Weights of a small contrastive audio-text model.
Data: 39062 training examples, 35.4 epochs.
Rows from block 5 of the text encoder of a small contrastive audio-text model, named by matrix and row number. Rows with one number belong to one neuron. Each number is 128 + 24 x the weight over its row's rms, rounded and kept within 0 to 255. All counts start at 0. Numbers have three digits each.
After each neuron's rows are labels from the 100 texts, of 14848, where the neuron reaches its highest value: "tokens" is the input token at the peak. Only what is clearly more common there than usual is listed. The data: synthesized solo parts of chorales (CocoChorales).
# fc1: MLP up (text_encoder.blocks.5.mlp.fc1.weight, 384x128), inputs 64-127
# fc2: MLP down (text_encoder.blocks.5.mlp.fc2.weight, 128x384, transposed), outputs 64-127

fc1.9:138149149123059048132120103110124108134133120127136132142135121137133129135113129138129141145160080126121137149124130127099131191113115139140127048134132112134130132125139103003125122129118100
fc2.9:129133114146202186117132159152125145116125136127101135094141119109128140133149124134124125117106147125140136102144150130126124079132164115127134171119116127131138134132126119240131145119147174
tokens: "3"; "5"

fc1.87:123113122127121236135125131107133084143149129136161109171126136150115132124139141128141146122140097134112134159119123128157152143143099116146138075122112151115121108136130127145135095136121103
fc2.87:127145126151147092106131138149135163145113126115107145089134121115123133131126131122121123134124152129134124106140153134069124094133137133128136207141114129131147128120141137167118149128128154
tokens: "#"

fc1.334:119120132156111168132127116142138111111122122123149134143149140139090112137140125140103125129121111123115137022116116132145143178147100136130144124129145130140135133103117125210131145153124134
fc2.334:139122128128158100123126125105110113159138131140130134158121128138130143135138120114131135117168162130122111228107132144135134067144114134139123178143127132124115126125138120043120126128110125
tokens: "#"; "<end>"; "c"

fc1.115:132125082151167235125116129150154136152109130117091129100138151117126104115137108111119129105125133142101133133138129123112118093165131161138141188103123119124146122136119122231127093138132151
fc2.115:142129133120058058138114100104137128108131130129154149176098143119133124123124137113120128153177124130103128129104101144163145172131101142139135100122113131117111118115125127024129132146100109
tokens: "c"

fc1.263:105110166136016103148123142108141097149154124114169121198120126142113117141123136135127127134161130144166132137106131109129135072147092104149151098137113138126144122146146089092150114129139101
fc2.263:111136110154225172104140149137121167137109123121112133082134117108108135145128131130128127124073137136137129120161149130092123141126160108110129167142133131135154128126143135211128122132139166
tokens: "d4"

fc1.74:131133099140142112120126109122132128159145116110111148139130120120129116127135130119121129130143122120116121207115126118121119048128135116139122111137107137144137117123127134165137131109127143
fc2.74:125112146144100135133116129134139138103120126136147125105110127117129121123114135127133121140090103137131132065138126123128142194126116128117139089129135123123126114128128123091123126141126113
tokens: "d5"; "d4"

fc1.43:142128149137117059130123112130133149122139123135111112100130131129141140128126126123115134149113144121129141068124126145044135219112128113139121144139126138143122149132118123068122135128130153
fc2.43:128150146113155175134140139136114116129134137142146140165138123121126143138141125129142128114151129123130134199148119117203115056120150110131126109116129131125131142128110114157138132105125123
tokens: "4"; "g4"

fc1.283:115141129130136055115128116124134138136148117113105116099141124114113127115137143123119124121115149132131141058108129120059131193147138135148132141115120162140126111138133121167130110113137158
fc2.283:127140167117117172139139117130114105109137137151147134173107129122133140153134123127138123133137116129123141209132109121168126092120120115140136091114138128118126129131119114035132143120107116
tokens: "b3"; "g4"; "b4"; "2"

fc1.19:118137093152162162129103149147133180125119124127106129101147145136155119133145132118133115125089174131106138038156149130124131155128144141113124193094124130133109124128121136243143099117122152
fc2.19:137124149117067116133133102108128092134144132141148146184102140125135136139130129122124130134175135127105125201101099131166144119134097137147124114132121130123110127119119125016126123125101114
tokens: "g4"; "c"

fc1.172:141145153116114164138129117122119102129119133136144125167116123134141120146128114139135135145140092123133132158124121144209130157131112118124138051151138128121117128115145137051111128137113102
fc2.172:125131098146169135114128140145128141139132129115090126090145124121124123123130127132121125114120143124133128111135157133066120102136151122123123201130119120133137133132126135221128135125152150
tokens: ":"

fc1.71:135132111152129107142128115112134190131144141108135129116111146133122128129143139107124120126129143163124114065096127125045139058135127135135108158138097151138161116139150151237132117141142147
fc2.71:135133148128087148118135119122132123125126130161163145170101136094138141153132141123123126145134122148099127206142100124179145150125117135133142112116129130117129126118120122002119124129092123
tokens: "g3"; "a3"; "3"; "b3"

fc1.66:148125107115136203133124122110112115108123117132120141126112118106168121134106130138106140121135113118140132208136121127189124066120146113124115089144140137130116107118136157097123144124137094
fc2.66:119117095133127069135119129141133124137118120117101112088165137138127104093133136130129133127116121129143123045116155133079130154133118132114122157125120116140128126138125129191125119141154143
tokens: "c4"; "c5"

fc1.67:136127094111156255126124164121124158129124122133132129132129128128104114130110137138129127112120154133139127149117137089097125068123130122130129174121092144128138129133139130211119101098153116
fc2.67:135121157129072001140114083112130118118124123147149127151109144127139134120123132118124133159145098133114129115129111132170148172135094146139127070126131125129120118115127124043119125146105119
tokens: "c"

fc1.199:138124118124154144128135162134142128103134136115139146080139121121136104128117139129141132122151111140143114150138137147183121049140145128126138185114102136146123128130120114147126171100123116
fc2.199:138113128117068089146121086107134120141133123133132109149113147162129110106106125125125120143146131137132129080112113131123132192131100135126121084129137137120118120130124128086124108146120121
tokens: "c"

fc1.83:118102165111132218145104126121153120108109132148139126163125123149132124139157129124123105130114102128146129100133118115173146158135098130138136114117121131130121109127123112090145126134127114
fc2.83:118128079127136115116139138125124151152126120117119128125137129129126131127130129122115141122138156123127125139117142136096116078129143128125121198129126117137130136116137157205126130135133145
tokens: "saxophone"

fc1.303:123124082112108255147120136116126171114104122138151118137132097131132135116157142136151135123114137147104112115121139159130125142129124120125151082137119149117129112117131140170139125130123121
fc2.303:126116113146131012124136110113117119139130117134114143152111145138130121110144130119107142143141113134112115135100137142107146106140106150140134187146126126131121123121150148139120122147116153
tokens: "viola"; "<end>"

fc1.159:129127128112124234138147145135140092127110119131132130147121116141136119145118132127133150122127120139140131190126123140145127110122121123124126083136111132144138126126137131108133126116122098
fc2.159:118125100151152068118124125122133157147115119116115115095127133128131125122126131119115127133112128126137119064119159132108143125138132129119121161147129123141131122131142136205122120146145145
tokens: "c4"; "c5"

fc1.221:129115172144067051124148123125115111145138093146138104124125130149107133127115124120133135131132082120134127087132104134093118209112119140137123075152136118138106108128138113054146125132125113
fc2.221:119153125129206185119137164146119136129138131123114136106143108119124136141145128132141122113119153125141134148141149118121108063124163108123139190120126118126143141129121119208131140102134145
tokens: "5"; "3"

fc1.50:126111101116195250129096136149124142102112141140114134119129140119125133118148117126112110147109139149133143095134140122115140125156111139143134189124117133131129108148135150206139141128140164
fc2.50:139129124120057064130124109113132117128140129133143142176118142124145137112140137114115136139189129135102113160105086149169123141135105150131119124104123128124113133100113143053116129131108109
tokens: "g4"; "c"

fc1.349:131138120127193195115132138137129131094100130127095139058119121123155146129135119123116116124100113108134128073149134120162120179122155137108132206094152121132113144121134143139111156113134163
fc2.349:131119127099069063148134099114125103139138135133144121183119144155139113115122123123135133126173137118114125156094109138159123115129101141138118095124126128125106135136120136089133115120128091
tokens: "g4"; "c"

fc1.69:129128152119171001121136124136123125090158131112122120109128147113133122117125107122120141142135118120133112130116152117087135170120139131122111119114139147137122138123153114051140131104146161
fc2.69:138148154112082218134127116157139123113147127134126124137138114124144143124129127138147113122125111123128148119148119116157112111110142110118131088114129114128128153124110116143142144093118115
tokens: "f5"; "c5"; "d"; "d4"

fc1.190:124114121126110241129117132132160121132113136127150126156138131135130122133140129136142120108118141149137125110128111126193129100146107122128141153118095141122144116158122142215141120129122126
fc2.190:134117114137119048121136123099134137144120126113131143119099135126123123123112137120127137144149140136115111148100133143065147141145103158138137158128124137127127110116143138062115120142106123
tokens: "c"

fc1.49:146135145143085075125122131126146120152163105111110105078137150127098116112118133127159124128137128133134143097115135137011121156136121124163135099127096135143148128120133124125161128110144154
fc2.49:121137173122192137132111117106123150122132137144141132169118118126127154138138131125128115120119123129129133159152113115237124112121142110107121107113146134122127133127109126127132103125127107
tokens: "g3"

fc1.101:125110147127098076122123121105121117138127117127138134188114137148117127103135139147121125148160108132111116149107120116150140115129108120123118057145121136135139113132121118099146108141127092
fc2.101:125142126149167182114132157154128143127122127122104135082137116110122136140137129130124127130111143132139133114155153124069125107129156117123138196127124122128149129127130122169121144122138153
tokens: "3"

fc1.97:128094140137160194152126113137143156154117122146133135098138109108106119130132142115100120121110146136117154070128076135130111201118126131125107113124133167127131121158111147139118129120145138
fc2.97:123138095141115110129137107140109129140131116132136116150108134142135132127148131122127133136150145126121118176121118144128138034128118123133106208147126129146125144124139133149120117124117166
tokens: "saxophone"

fc1.158:157138135126121120128136116123127081120113123118095138118158137137173127130138112126136120147151083091131154155133132141168135202107132116128122124110152120125123140131114118036146129119117112
fc2.158:117131133106168103154128116144123140114136123115100094114164121162128111096116124142137117108123129117146137086124144117101098076113153113131117128122138130128123143142113117223143135113154142
tokens: "e5"; "c4"

fc1.59:141116164139173161149131103160106142104143170166141152155123120133139133117156145116124148139121145105148108165162148134117129086136138130111140057131142139136125153133147109108160138144090167
fc2.59:117103104140096142125137137124144112150120116104116112107152129124126141108134127124095121125132109135108132052094132130140131182133131140134123144145146133130125118109131146212135140154137147
tokens: "c5"; "c4"

fc1.136:134142114147185083124131130115141163142124101119094132101150132138119116128114124129143118135113119122136129063119118118059126152147121127132130164123115149137139119148116136187133115127147155
fc2.136:139140161112064143138132109127127113119128135150154121174101128129131137154120124125132120139152132136113140192132105120177135118119101123139139089128125124114120131129115109021125135120100110
tokens: "b3"; "b4"; "g4"

fc1.78:137120134100143147133114119117135111074152138139139151115161105153105161138121116127135141099131107145158136177104149126133144057136141112131106118105116130128133138157116084097107113094139109
fc2.78:129133155127119099135126133150143119125131118136118119103129121113150103119129127130134120128102108130129146047145137122135113167125138122113125096120134117131124114141131129176131139141142110
tokens: "f5"

fc1.119:115127138127142120116121123135128148125155100122130098120128161119097129128137142129132129113114144126113122080120116122017117202129111133136138096138122141145142125139130151137139103139139128
fc2.119:133152173132142144116136141142118123120129140144134144153117118106135152164144126133130123132134121131124143198151125123202130067120139116137134130121134125120136131120121112083121156112107137
tokens: "4"; "g4"; "g3"; "2"

fc1.346:114128121134191238143106147131145150122115144128142121101148128136132122133120151131112110127103119144150137080147133129121147163138098144133146115121110139124115120145128134164130103116133116
fc2.346:128119100118054085121125106113129127140134125125121145169113140131138133126140134120110131135184145129100117154100111132141131102133116137123132161120121125129121132119138143082123125141107140
tokens: "<end>"; "c"

fc1.231:118120138127170072116110111138137113128134134113106116099130134143132122109142114130133119130099119111115138065141115111120112242123122123135125122124122119126130128128122116125135114139125158
fc2.231:136151132116089182112142138127119103135145129127122129163134123119142142139132126121130127120164170129129129188124120133157115039111138117143119165124132123127127147135114132087126147105111141
tokens: "g4"

fc1.355:124144137138101212138143145123123123127122123154113131130124123136149133128125116106155129139150124112114145085136109121144121198118101128126142079132149128132118128135112099109135109137125090
fc2.355:115141122142189103123130148143117118147131118116089130117156129134131128114140125128127136125127142123147121143122161127106106073138162125133111196129120122126139137124142123193126149116139163
tokens: "5"; "<end>"

fc1.3:142117163110040155142116133122110095120125113131158116165104115155142124150134133135105121127130097129104116167120128137166127139133117126135125053155112116126129125120131134093132117153129089
fc2.3:117130107149215133112132157145130146136122129111104125080150119114119126126129128128120126112109143125133128100141155126079120097129150122121122194128134131137141127132140130208123128126146157
tokens: ":"; "5"

fc1.318:127132147148032021117107112127147164153121117125113115127118137131124124141118133146134128148144159138123134082116119129077109139092111111133135107111139135136127120130135131167138118102146105
fc2.318:119131153138252193124128157126122119131143134145135134135137122119122128145141119131132130102098099131120130193147122127164111087123147107116123144136133132135137133144117113103125117128122112
tokens: "e4"; "g4"; "3"; "g3"

fc1.273:136145151128161000109150121125139103133139109125109127129143143135121131114120118129140141129139133133123144118133125124081128158110126136137115106146133129146135150131118119094136131118118142
fc2.273:129147154122116237136125153165131123115142137145138125115147119108143142136139132133148111124137117132138133151143122110159109106115157109122139110119126116120131134125106116135135142097127115
tokens: "b3"; "g4"

fc1.262:138174122118073081128143137148111141106118134100135134154132126125121144151125117123152139140141126134125121127126129123179097020111140135131116126167103112092111127111133111159142155098154163
fc2.262:131099168118144109154120120107116100124150136154138121143131148135111106106136135127120118128143109143134139126125118108078112234122128120132133126126154132105129113129103131044119107141125082
tokens: "b3"; "a3"

fc1.326:099102152158096162132125126142113056150117123134141144182145111147122128125143131138114119120117085138099144134134123137232149137134134126126123086128118138135109117141123104153139127133132111
fc2.326:124129098142142139111131149121127141144134122101116118083132119147124117122121129121132124118140172124158123114105149123028126093140136127125139206143125121124141117132156147147125135133128133
tokens: "trombone"

fc1.143:117118100127144100120124131126129146125161127112118133098139115131091125135149127125136137122115150138115128074112119132040121126137137115133143176133109146139142125148133127205126122116149169
fc2.143:130127173112083120137127117115125106117128133147159131173108128127133127142121130128135118133140113132123129168133107119189137138115112129133132074117139128120124131125121128022134124125101109
tokens: "b3"; "b4"; "c"

fc1.127:129131115121140231135111156136144121115123154124113140118114131117128125124150127137126121113120136131133124160145137138225122054138142128127137148135128126125133118129112123217122156119124135
fc2.127:130111127129079052131121102106138134141120118117133113132112140145125109108103129115117128131135129129118120101104119131081143185135093140128122124144137131129122116127145142044126105148126105
tokens: "c"

fc1.96:141111129141137184115122158099133124153147122113161123146144133154107112112161116106123143111133163158121114108115100176044135065154111127127118144127088183136145099119119119187131103137138136
fc2.96:125128137150126105133125113121125150105130143150160142160113135082118129144150147123126124156101109130101143159136112105173137192120124127135147090130130123128121122117123139052121125135108132
tokens: "3"; "a3"; "d4"; "g3"

fc1.73:143129124116179104119139120110117162116140112119126128069147147124121138132130111128137127136126121117138122117105151132011133204126140153140138151131134134134143127108124109124127122109156133
fc2.73:141145166113073108140129104140125116125133132159141134185115129132158138131124127130127113142140120126115142144137110115222131088119114124137130073117122126122123135123117120076128132114108122
tokens: "b3"; "b4"; "g4"

fc1.275:125104089139182186130111104121123082128103110148136146091119142128156130142140136140106121129086101139127142169133118144205135146126137127100084166111120122120106135112118134166110145145126163
fc2.275:132120125110039095150130093129135110115127136131123114145121144148132104114108129124129128134180144118120137103108119127091120148128107136149134071119114134117106119134123117033126156142134104
tokens: "a"; "c"

fc1.314:125122177116044029136121112128128105152117126121138124209111130143119140130105130120124133144156103140145132107131129151190132110127130122135126084155131156133108125151128100078111133137109106
fc2.314:112131116139219206117130156135119138133136123110110131078146116125119126137138130137132132118094148129149128125135156126058117117130156114113131189137135123131149133131134129194129128129151143
tokens: "3"; "5"

fc1.11:147135152124130096129112113116120085148132126142118150201138116171142138124132122138132135127184136114116105220133130140121107092127121125134105042170152130114125137134136118055120119134106109
fc2.11:111132124155138162121123170156134139132129123116097133063160115103128125117137130139126125123077114129149134055144146133099113132129157118112117172128134112144138129125126133218134133116153138
tokens: "c5"; "c4"

fc1.272:120124093152184154119101156108133140162137107136134129141140156131120119101136129124124142103097146159134126129123128133110134023147122116123119146120112126120129143139125148208146113140134112
fc2.272:137128159141046117134136114133138118124124135140159145132092128097135131148117138128122134154122130137103129139136110126129157199134096137136143097131124121131128116116141126025118138131105112
tokens: "d5"; "d4"; "a3"

fc1.47:141104134144144170125132130123122146132133140094164128151138134138123120112119168119176149129143146159124141150080133110038170071110109118128108081136137145132142105117128098093134099101158112
fc2.47:110139129156172107111120154151145135148110120122126153091140117083127133134160138134111116134096106134135116107161140122188135150116149126110129160111127112137148137112132139251126139118126138
tokens: "4"; "c4"

fc1.317:117122124133113060126128124124126137154145126115159115188136138132113120127145127109143145104138147137130140130093144116094149048144095101147146092147112150114162152162149109180127103133126134
fc2.317:124136153148157210115126160148130136126124127135133150093117109093120141159126133129127118144074109137130136127155128124112148154122135116119141127135139124130151122116138129098121128131125140
tokens: "d4"

fc1.29:132132161118052025140135102124126091133138119110123113138131136128119132134128134124138135134157097120124133126119123117122131186131100121144131049135117130133133135132120102033127110142119105
fc2.29:123141119147212198110130161143123161129130132122111137096140112114117136136129127133128123124106151131148141123148153125095115078128159109120133175133121130128148129131131116221127145117139168
tokens: "3"; "5"

fc1.167:114142125149188036127145133130149105133124121101099160136133133133122127123165110136115135143144107117119141157132113133189128158144158150115116189152123138108119146133120154069104135122099161
fc2.167:139146128104062198148137099151135134102138122129105103111141124138144122116104127136153111141144144126135145087122118121081102121120127125133131056095119130126129138144110112122130150101135128
tokens: "a"

fc1.186:137136192131071059138142105106107093112146128131135111162137136139126143136121132146140143138163087133106129158119134151106140150134117121125119070163117143122139137128150127048128127125138078
fc2.186:123137127142209170117120173152126144148127125118096117081149114125114122129128125131137122120084143132156139094157158117104107102122163110111126147125137123137141129134139125203125134118149139
tokens: "c5"; "d4"; "f4"; "f3"

fc1.319:156153119124161060138144096129112151120129111128077134107129118126126140135128120117102158144113124083105128149124150155111100106119131122140099150133148124126127140132119119113122140101155137
fc2.319:140138157118095141138117122162138095106150140148132132145150125113150132108148127135130112117150106118126132127133117118150124138119140132124130095103131110121114131119094120090134140111137108
tokens: "d"; "b4"

fc1.227:121143118147117043129136124126133135133153133108120130144138128107109132129135120133129133118124148141128120119110139140067125073121127128125116134151120145131134144132129153158139117132163129
fc2.227:136125171127126163144120126131129112114127133148152127131110123115127126136121134129130114133101101134122133145145111112158139178120116121121142085112140135133131121131125115068122124120110111
tokens: "d5"; "d4"; "a3"

fc1.260:144133145124108061138129132134159110098132145137098139084139095117137116123109120125127129134122111119121151102126134147119124245103148140148146111119148113158115132145142114030131129135120153
fc2.260:115127107096157151129115107115114144119134117111113105145144127175119124105125123136139119107128153122145120126126129123138095065121151119118119148094126144124140146141118129227139140118150142
tokens: "<end>"; "4"; "f"; "c4"

fc1.28:140135103112138202134156095153121158117119121120122129091109135118129126131157115136140131122128131119157144186134109123079118063131154134121128156134099113139150131101157111174136151131125113
fc2.28:122113133126091031148111098114136125109123126149126118160121153124150122093120133121118125148152101128103120089121117141194132172129092145127113080109124113133107114114118132077129119150129117
tokens: "a"; "c"

fc1.372:120157104122140098146115131171159111140166126112134120091135142103115128119130122139146121117116137148140140056119104140050136170134122146146139143155113132135162135126096119161150134138140163
fc2.372:131150169106100130135126109122117122116135135155150124187100135123133149155119133118139115134151135134117135203143100115197125118121109117131141092098149126114124134128114127044118130109103127
tokens: "b3"; "b4"

fc1.282:125130127136099233145131131141134120115120144128135127148127118139134124127117124131135131129126139142137129151138140135171128104136103130124141108110118129116125120134131128170138106140130103
fc2.282:131122097142139084115126133126138141138124120111106142098124135116129131121133126118101131127145140126111120095113143142089130133137125140129130191139122121142132125120145139134123130138129135
tokens: ":"; "<end>"

fc1.304:125123165120097138133140111110122100135155114119151109165142141147121131120153121144140134141156131132141133133113090126082133125103087085177128018118112151145133110111101106075136087123142098
fc2.304:115147127146198151105124164154130155130120133134103136072148112112126141132140131133133120116092125129143132118166156119115104104122171111111129194130138112130146143130128128204122148126138150
tokens: "4"; "c4"; "3"

fc1.216:132128152133106000127138116108131083119129097122101118129133119133138129139163122109119133138131111138160126166132124122121130131116131125135123086109144130133113133132106122046142139144131124
fc2.216:117138127125188201123122142135129144136135135122100111108173110136127127121135126132143125112100126115143133080146141118132086140121174107109123122122134138124149147144110121207138136112155121
tokens: "e5"; "c4"

fc1.290:122113106132133182122135105137113118127126122117137134105146144129098121114147129116111121112123161122129139068121091134072125174121118157132128146155075140137136115139082116178150102124147182
fc2.290:133149137123122128126131107116112125116132140158141141193097126105135158135124133131143127136162150128094141221128094132188134101135118134133131114113131128125123140116110123026119138114101132
tokens: "g4"

fc1.362:135140107102129240155115163117121109115150143131153150101124121135124131131140120125118116118141104133147119147109104129154141147122120146122124094132125144132129104150126121098154128113124118
fc2.362:113127102130127035120122090131114123144110105126098109137144138156129119099147123132130139140140133123153123072123148130121123112146127130128111154121127125129137129121132135186123119141144170
tokens: "a"

fc1.284:117128119120159251142126135141137089127115136127144146154109135119151132114158115114110128115108084140131134204129133152233139102147137145119133165127119127116113116120114158144118127121115131
fc2.284:142118115131057050153126104122132119132129127117118117124125142161137103102109127124129128156161151120122136060090139140063131151132092153145131103134114133136113117133155119080125143151127117
tokens: "a"; "c"

fc1.106:143140114137108084121131157140118105105149118120122124118133146119114133145142146122124130125133136143111117150099146145144143037130131115154114181166109130131153125118135129160131128141150121
fc2.106:122117157128130141139119105110123131107132129136151113136106132135119118140103127124140128138096109133112134122139117125121137199120112114116131046120151134124133118148133121083120112144124113
tokens: "d5"; "d4"

fc1.292:123121159120080150146094142129136088165152128123169111166132117139120121139119128135119143114139113161138134127120122122199147121133114114135130056152105148124128124129130107076135120134117119
fc2.292:117139125149177147107140146139124157152122116112112122087135112125113135137119131123129129124099147137149130107147158120061124105134141110118128187135136129134147125131146141212122131131137150
tokens: "#"; "5"; "d4"

fc1.31:148131131105119053136124115142127131087146116118118126093114112149148159125099127125119132092111101111108137147137183120112114124106133129110136125165143125073109151112148107053132151125115092
fc2.31:122131143123177121112121130158127111137145138132117103113154116119149140102136117145123114118110132114145133061156136115131112112123148106108114093091122124150136137146109115219156118095162127
tokens: "e5"; "f4"; "d"

fc1.214:126139114101186187115152134160153101141114134133096123080127134117133141112129134106122112123121103119114120133138125113164150255092162133102107115116145110142115156107105160077114117127135141
fc2.214:148152127093064076134132085147126105126145146109107109139133107184155124132097116145154134131157170088114136135091125135090137000135138117157110129124123117131119139124129086124132149093122154
tokens: "c"; "5"

fc1.296:134130086141167255123120106120126147149120113122144131130143139137122134131126145126122120133111134114102124138129129147117113166118119159128148114136127121121127120126126148159124121133117124
fc2.296:123128113130080021118134114130118116124118118127106131134138138117142137100133137140116130157180136130119112115106129133123137097137116147139127167108108123128124123110132140120132147117131164
tokens: "<end>"; "a"

fc1.204:133104180117105154114136100115089154127152136129119145122122112119130115123107147154126087093141125126141100226089144118133133116108139133112125125115116096091115125115142125087124118122169129
fc2.204:119163145121157149156128134170147125118120118117094147100136115110142138116174139148130115137128097116147116047169145111094101154122143118137128117100128104142138132106105134222141146112137118
tokens: "4"

fc1.320:142130139135142000115123122125119131136125116127109123150125132150140152139113126126122135156140120104133137100138137136134122106101123142142113088137137121127123126129135116114139146111097140
fc2.320:127138149128119244124131158165131111110145138133132133099149117113131136132142131139145126117126127132140138148128123114100102134121161115124141155118136121123134137133102121113128139107139113
tokens: "e5"; "f4"; "3"

fc1.324:133131176136089095141136121112160071144122132139141130168125119150117121135148146111112138116148134113143146127141111120201127113132104104133112084146144132118131125127123142112119108117113109
fc2.324:111126105143178184112135162130121141151128118115098121087153130130112125122137130129130130119100140129149126115121152131062117120127152117121123199134135128132143138139137132193129125132147153
tokens: "trombone"

fc1.108:119147125116069142107138116141130110113121143151133120138139127141104119128146136123127135135111132123124102131146129119255132083150131103116100138124127095113098128131119140099141132130122126
fc2.108:123104095117175130119132136106123121142128129098116111107137131163119105109124123123125120117130144132147113104106136137057128161129118126128126163129125137129132124145143139187131127143149133
tokens: "trombone"

fc1.137:125125071120188231123119154160122149128104125138097135117141118096135109107140135121100121136086143128115117143125129132160136156132173123106133172087136122126124131135134160213120125147152142
fc2.137:138122140123033053139133093110131110124134127131144124168087144144141118131104120121125143141169140127113131137112111141128152115142079142150128106138120132125110119127140118019124121129110116
tokens: "c"

fc1.226:120120111136161159115116151144139128129127133129145140147133127115137125116122129134128143115123151146117136171132138116193126023130145132108128158124126127129128136122129141190127122126130141
fc2.226:139108127134045114132121100110141135127124125118141125110097134135127113131107135115117141146115119129114124091113116141083159213136081144129135085143123131142125108127142131072124111152122107
tokens: "d5"; "d4"; "c"

fc1.175:157119114116161200135160136132122133116084127145121158116116119132116132135117139141120121121128119117128108162148140106241119110148153152124125154136151142130116111121128122155099151132108148
fc2.175:125112096124046076148127108110131115128127119113127106141134150160132100085111136124123138138172131123132121092085123139067125144132102146137121140125120123131115114131132132089139125143135106
tokens: "a"

fc1.232:116147158128089020120133115127136089154129117136147128156123128141095127129137134121128142125169108146107134122108109119103144161129102130130122044141136136144127125149135101061126092136136100
fc2.232:129144124143184221105134162149128150117132127123115145092139115109123143146137125135127128130104146128144136129142151132106123090123161112125139186126112124121150129122126123202128150122134153
tokens: "3"

fc1.45:131134145114117146147110083097141107127144115130153118138134129144109117129138135130124146138147098132126136120113120141067144215126111112152125050138126137123127126111136111053129121134132101
fc2.45:124157128144172144109139159159129150130120132128109145107136111101129143137142131130124118130120150129139140131161151125124117054130157113134130187117115122130144136123125123208129153112132162
tokens: "4"; "5"

fc1.176:130119121147104104122144133143115127123147139103119129126150119123113124124118163114131144117125146120127116144097128139046144074150115120132151166173084144125168115125138118164137123129131159
fc2.176:126131148125144139132125120114126142104133129144161131147109127106121138140117134128137125140105101139106138124144108115181141176117116127112143059121141134134137126132120122085127120139121111
tokens: "d5"; "d4"; "a3"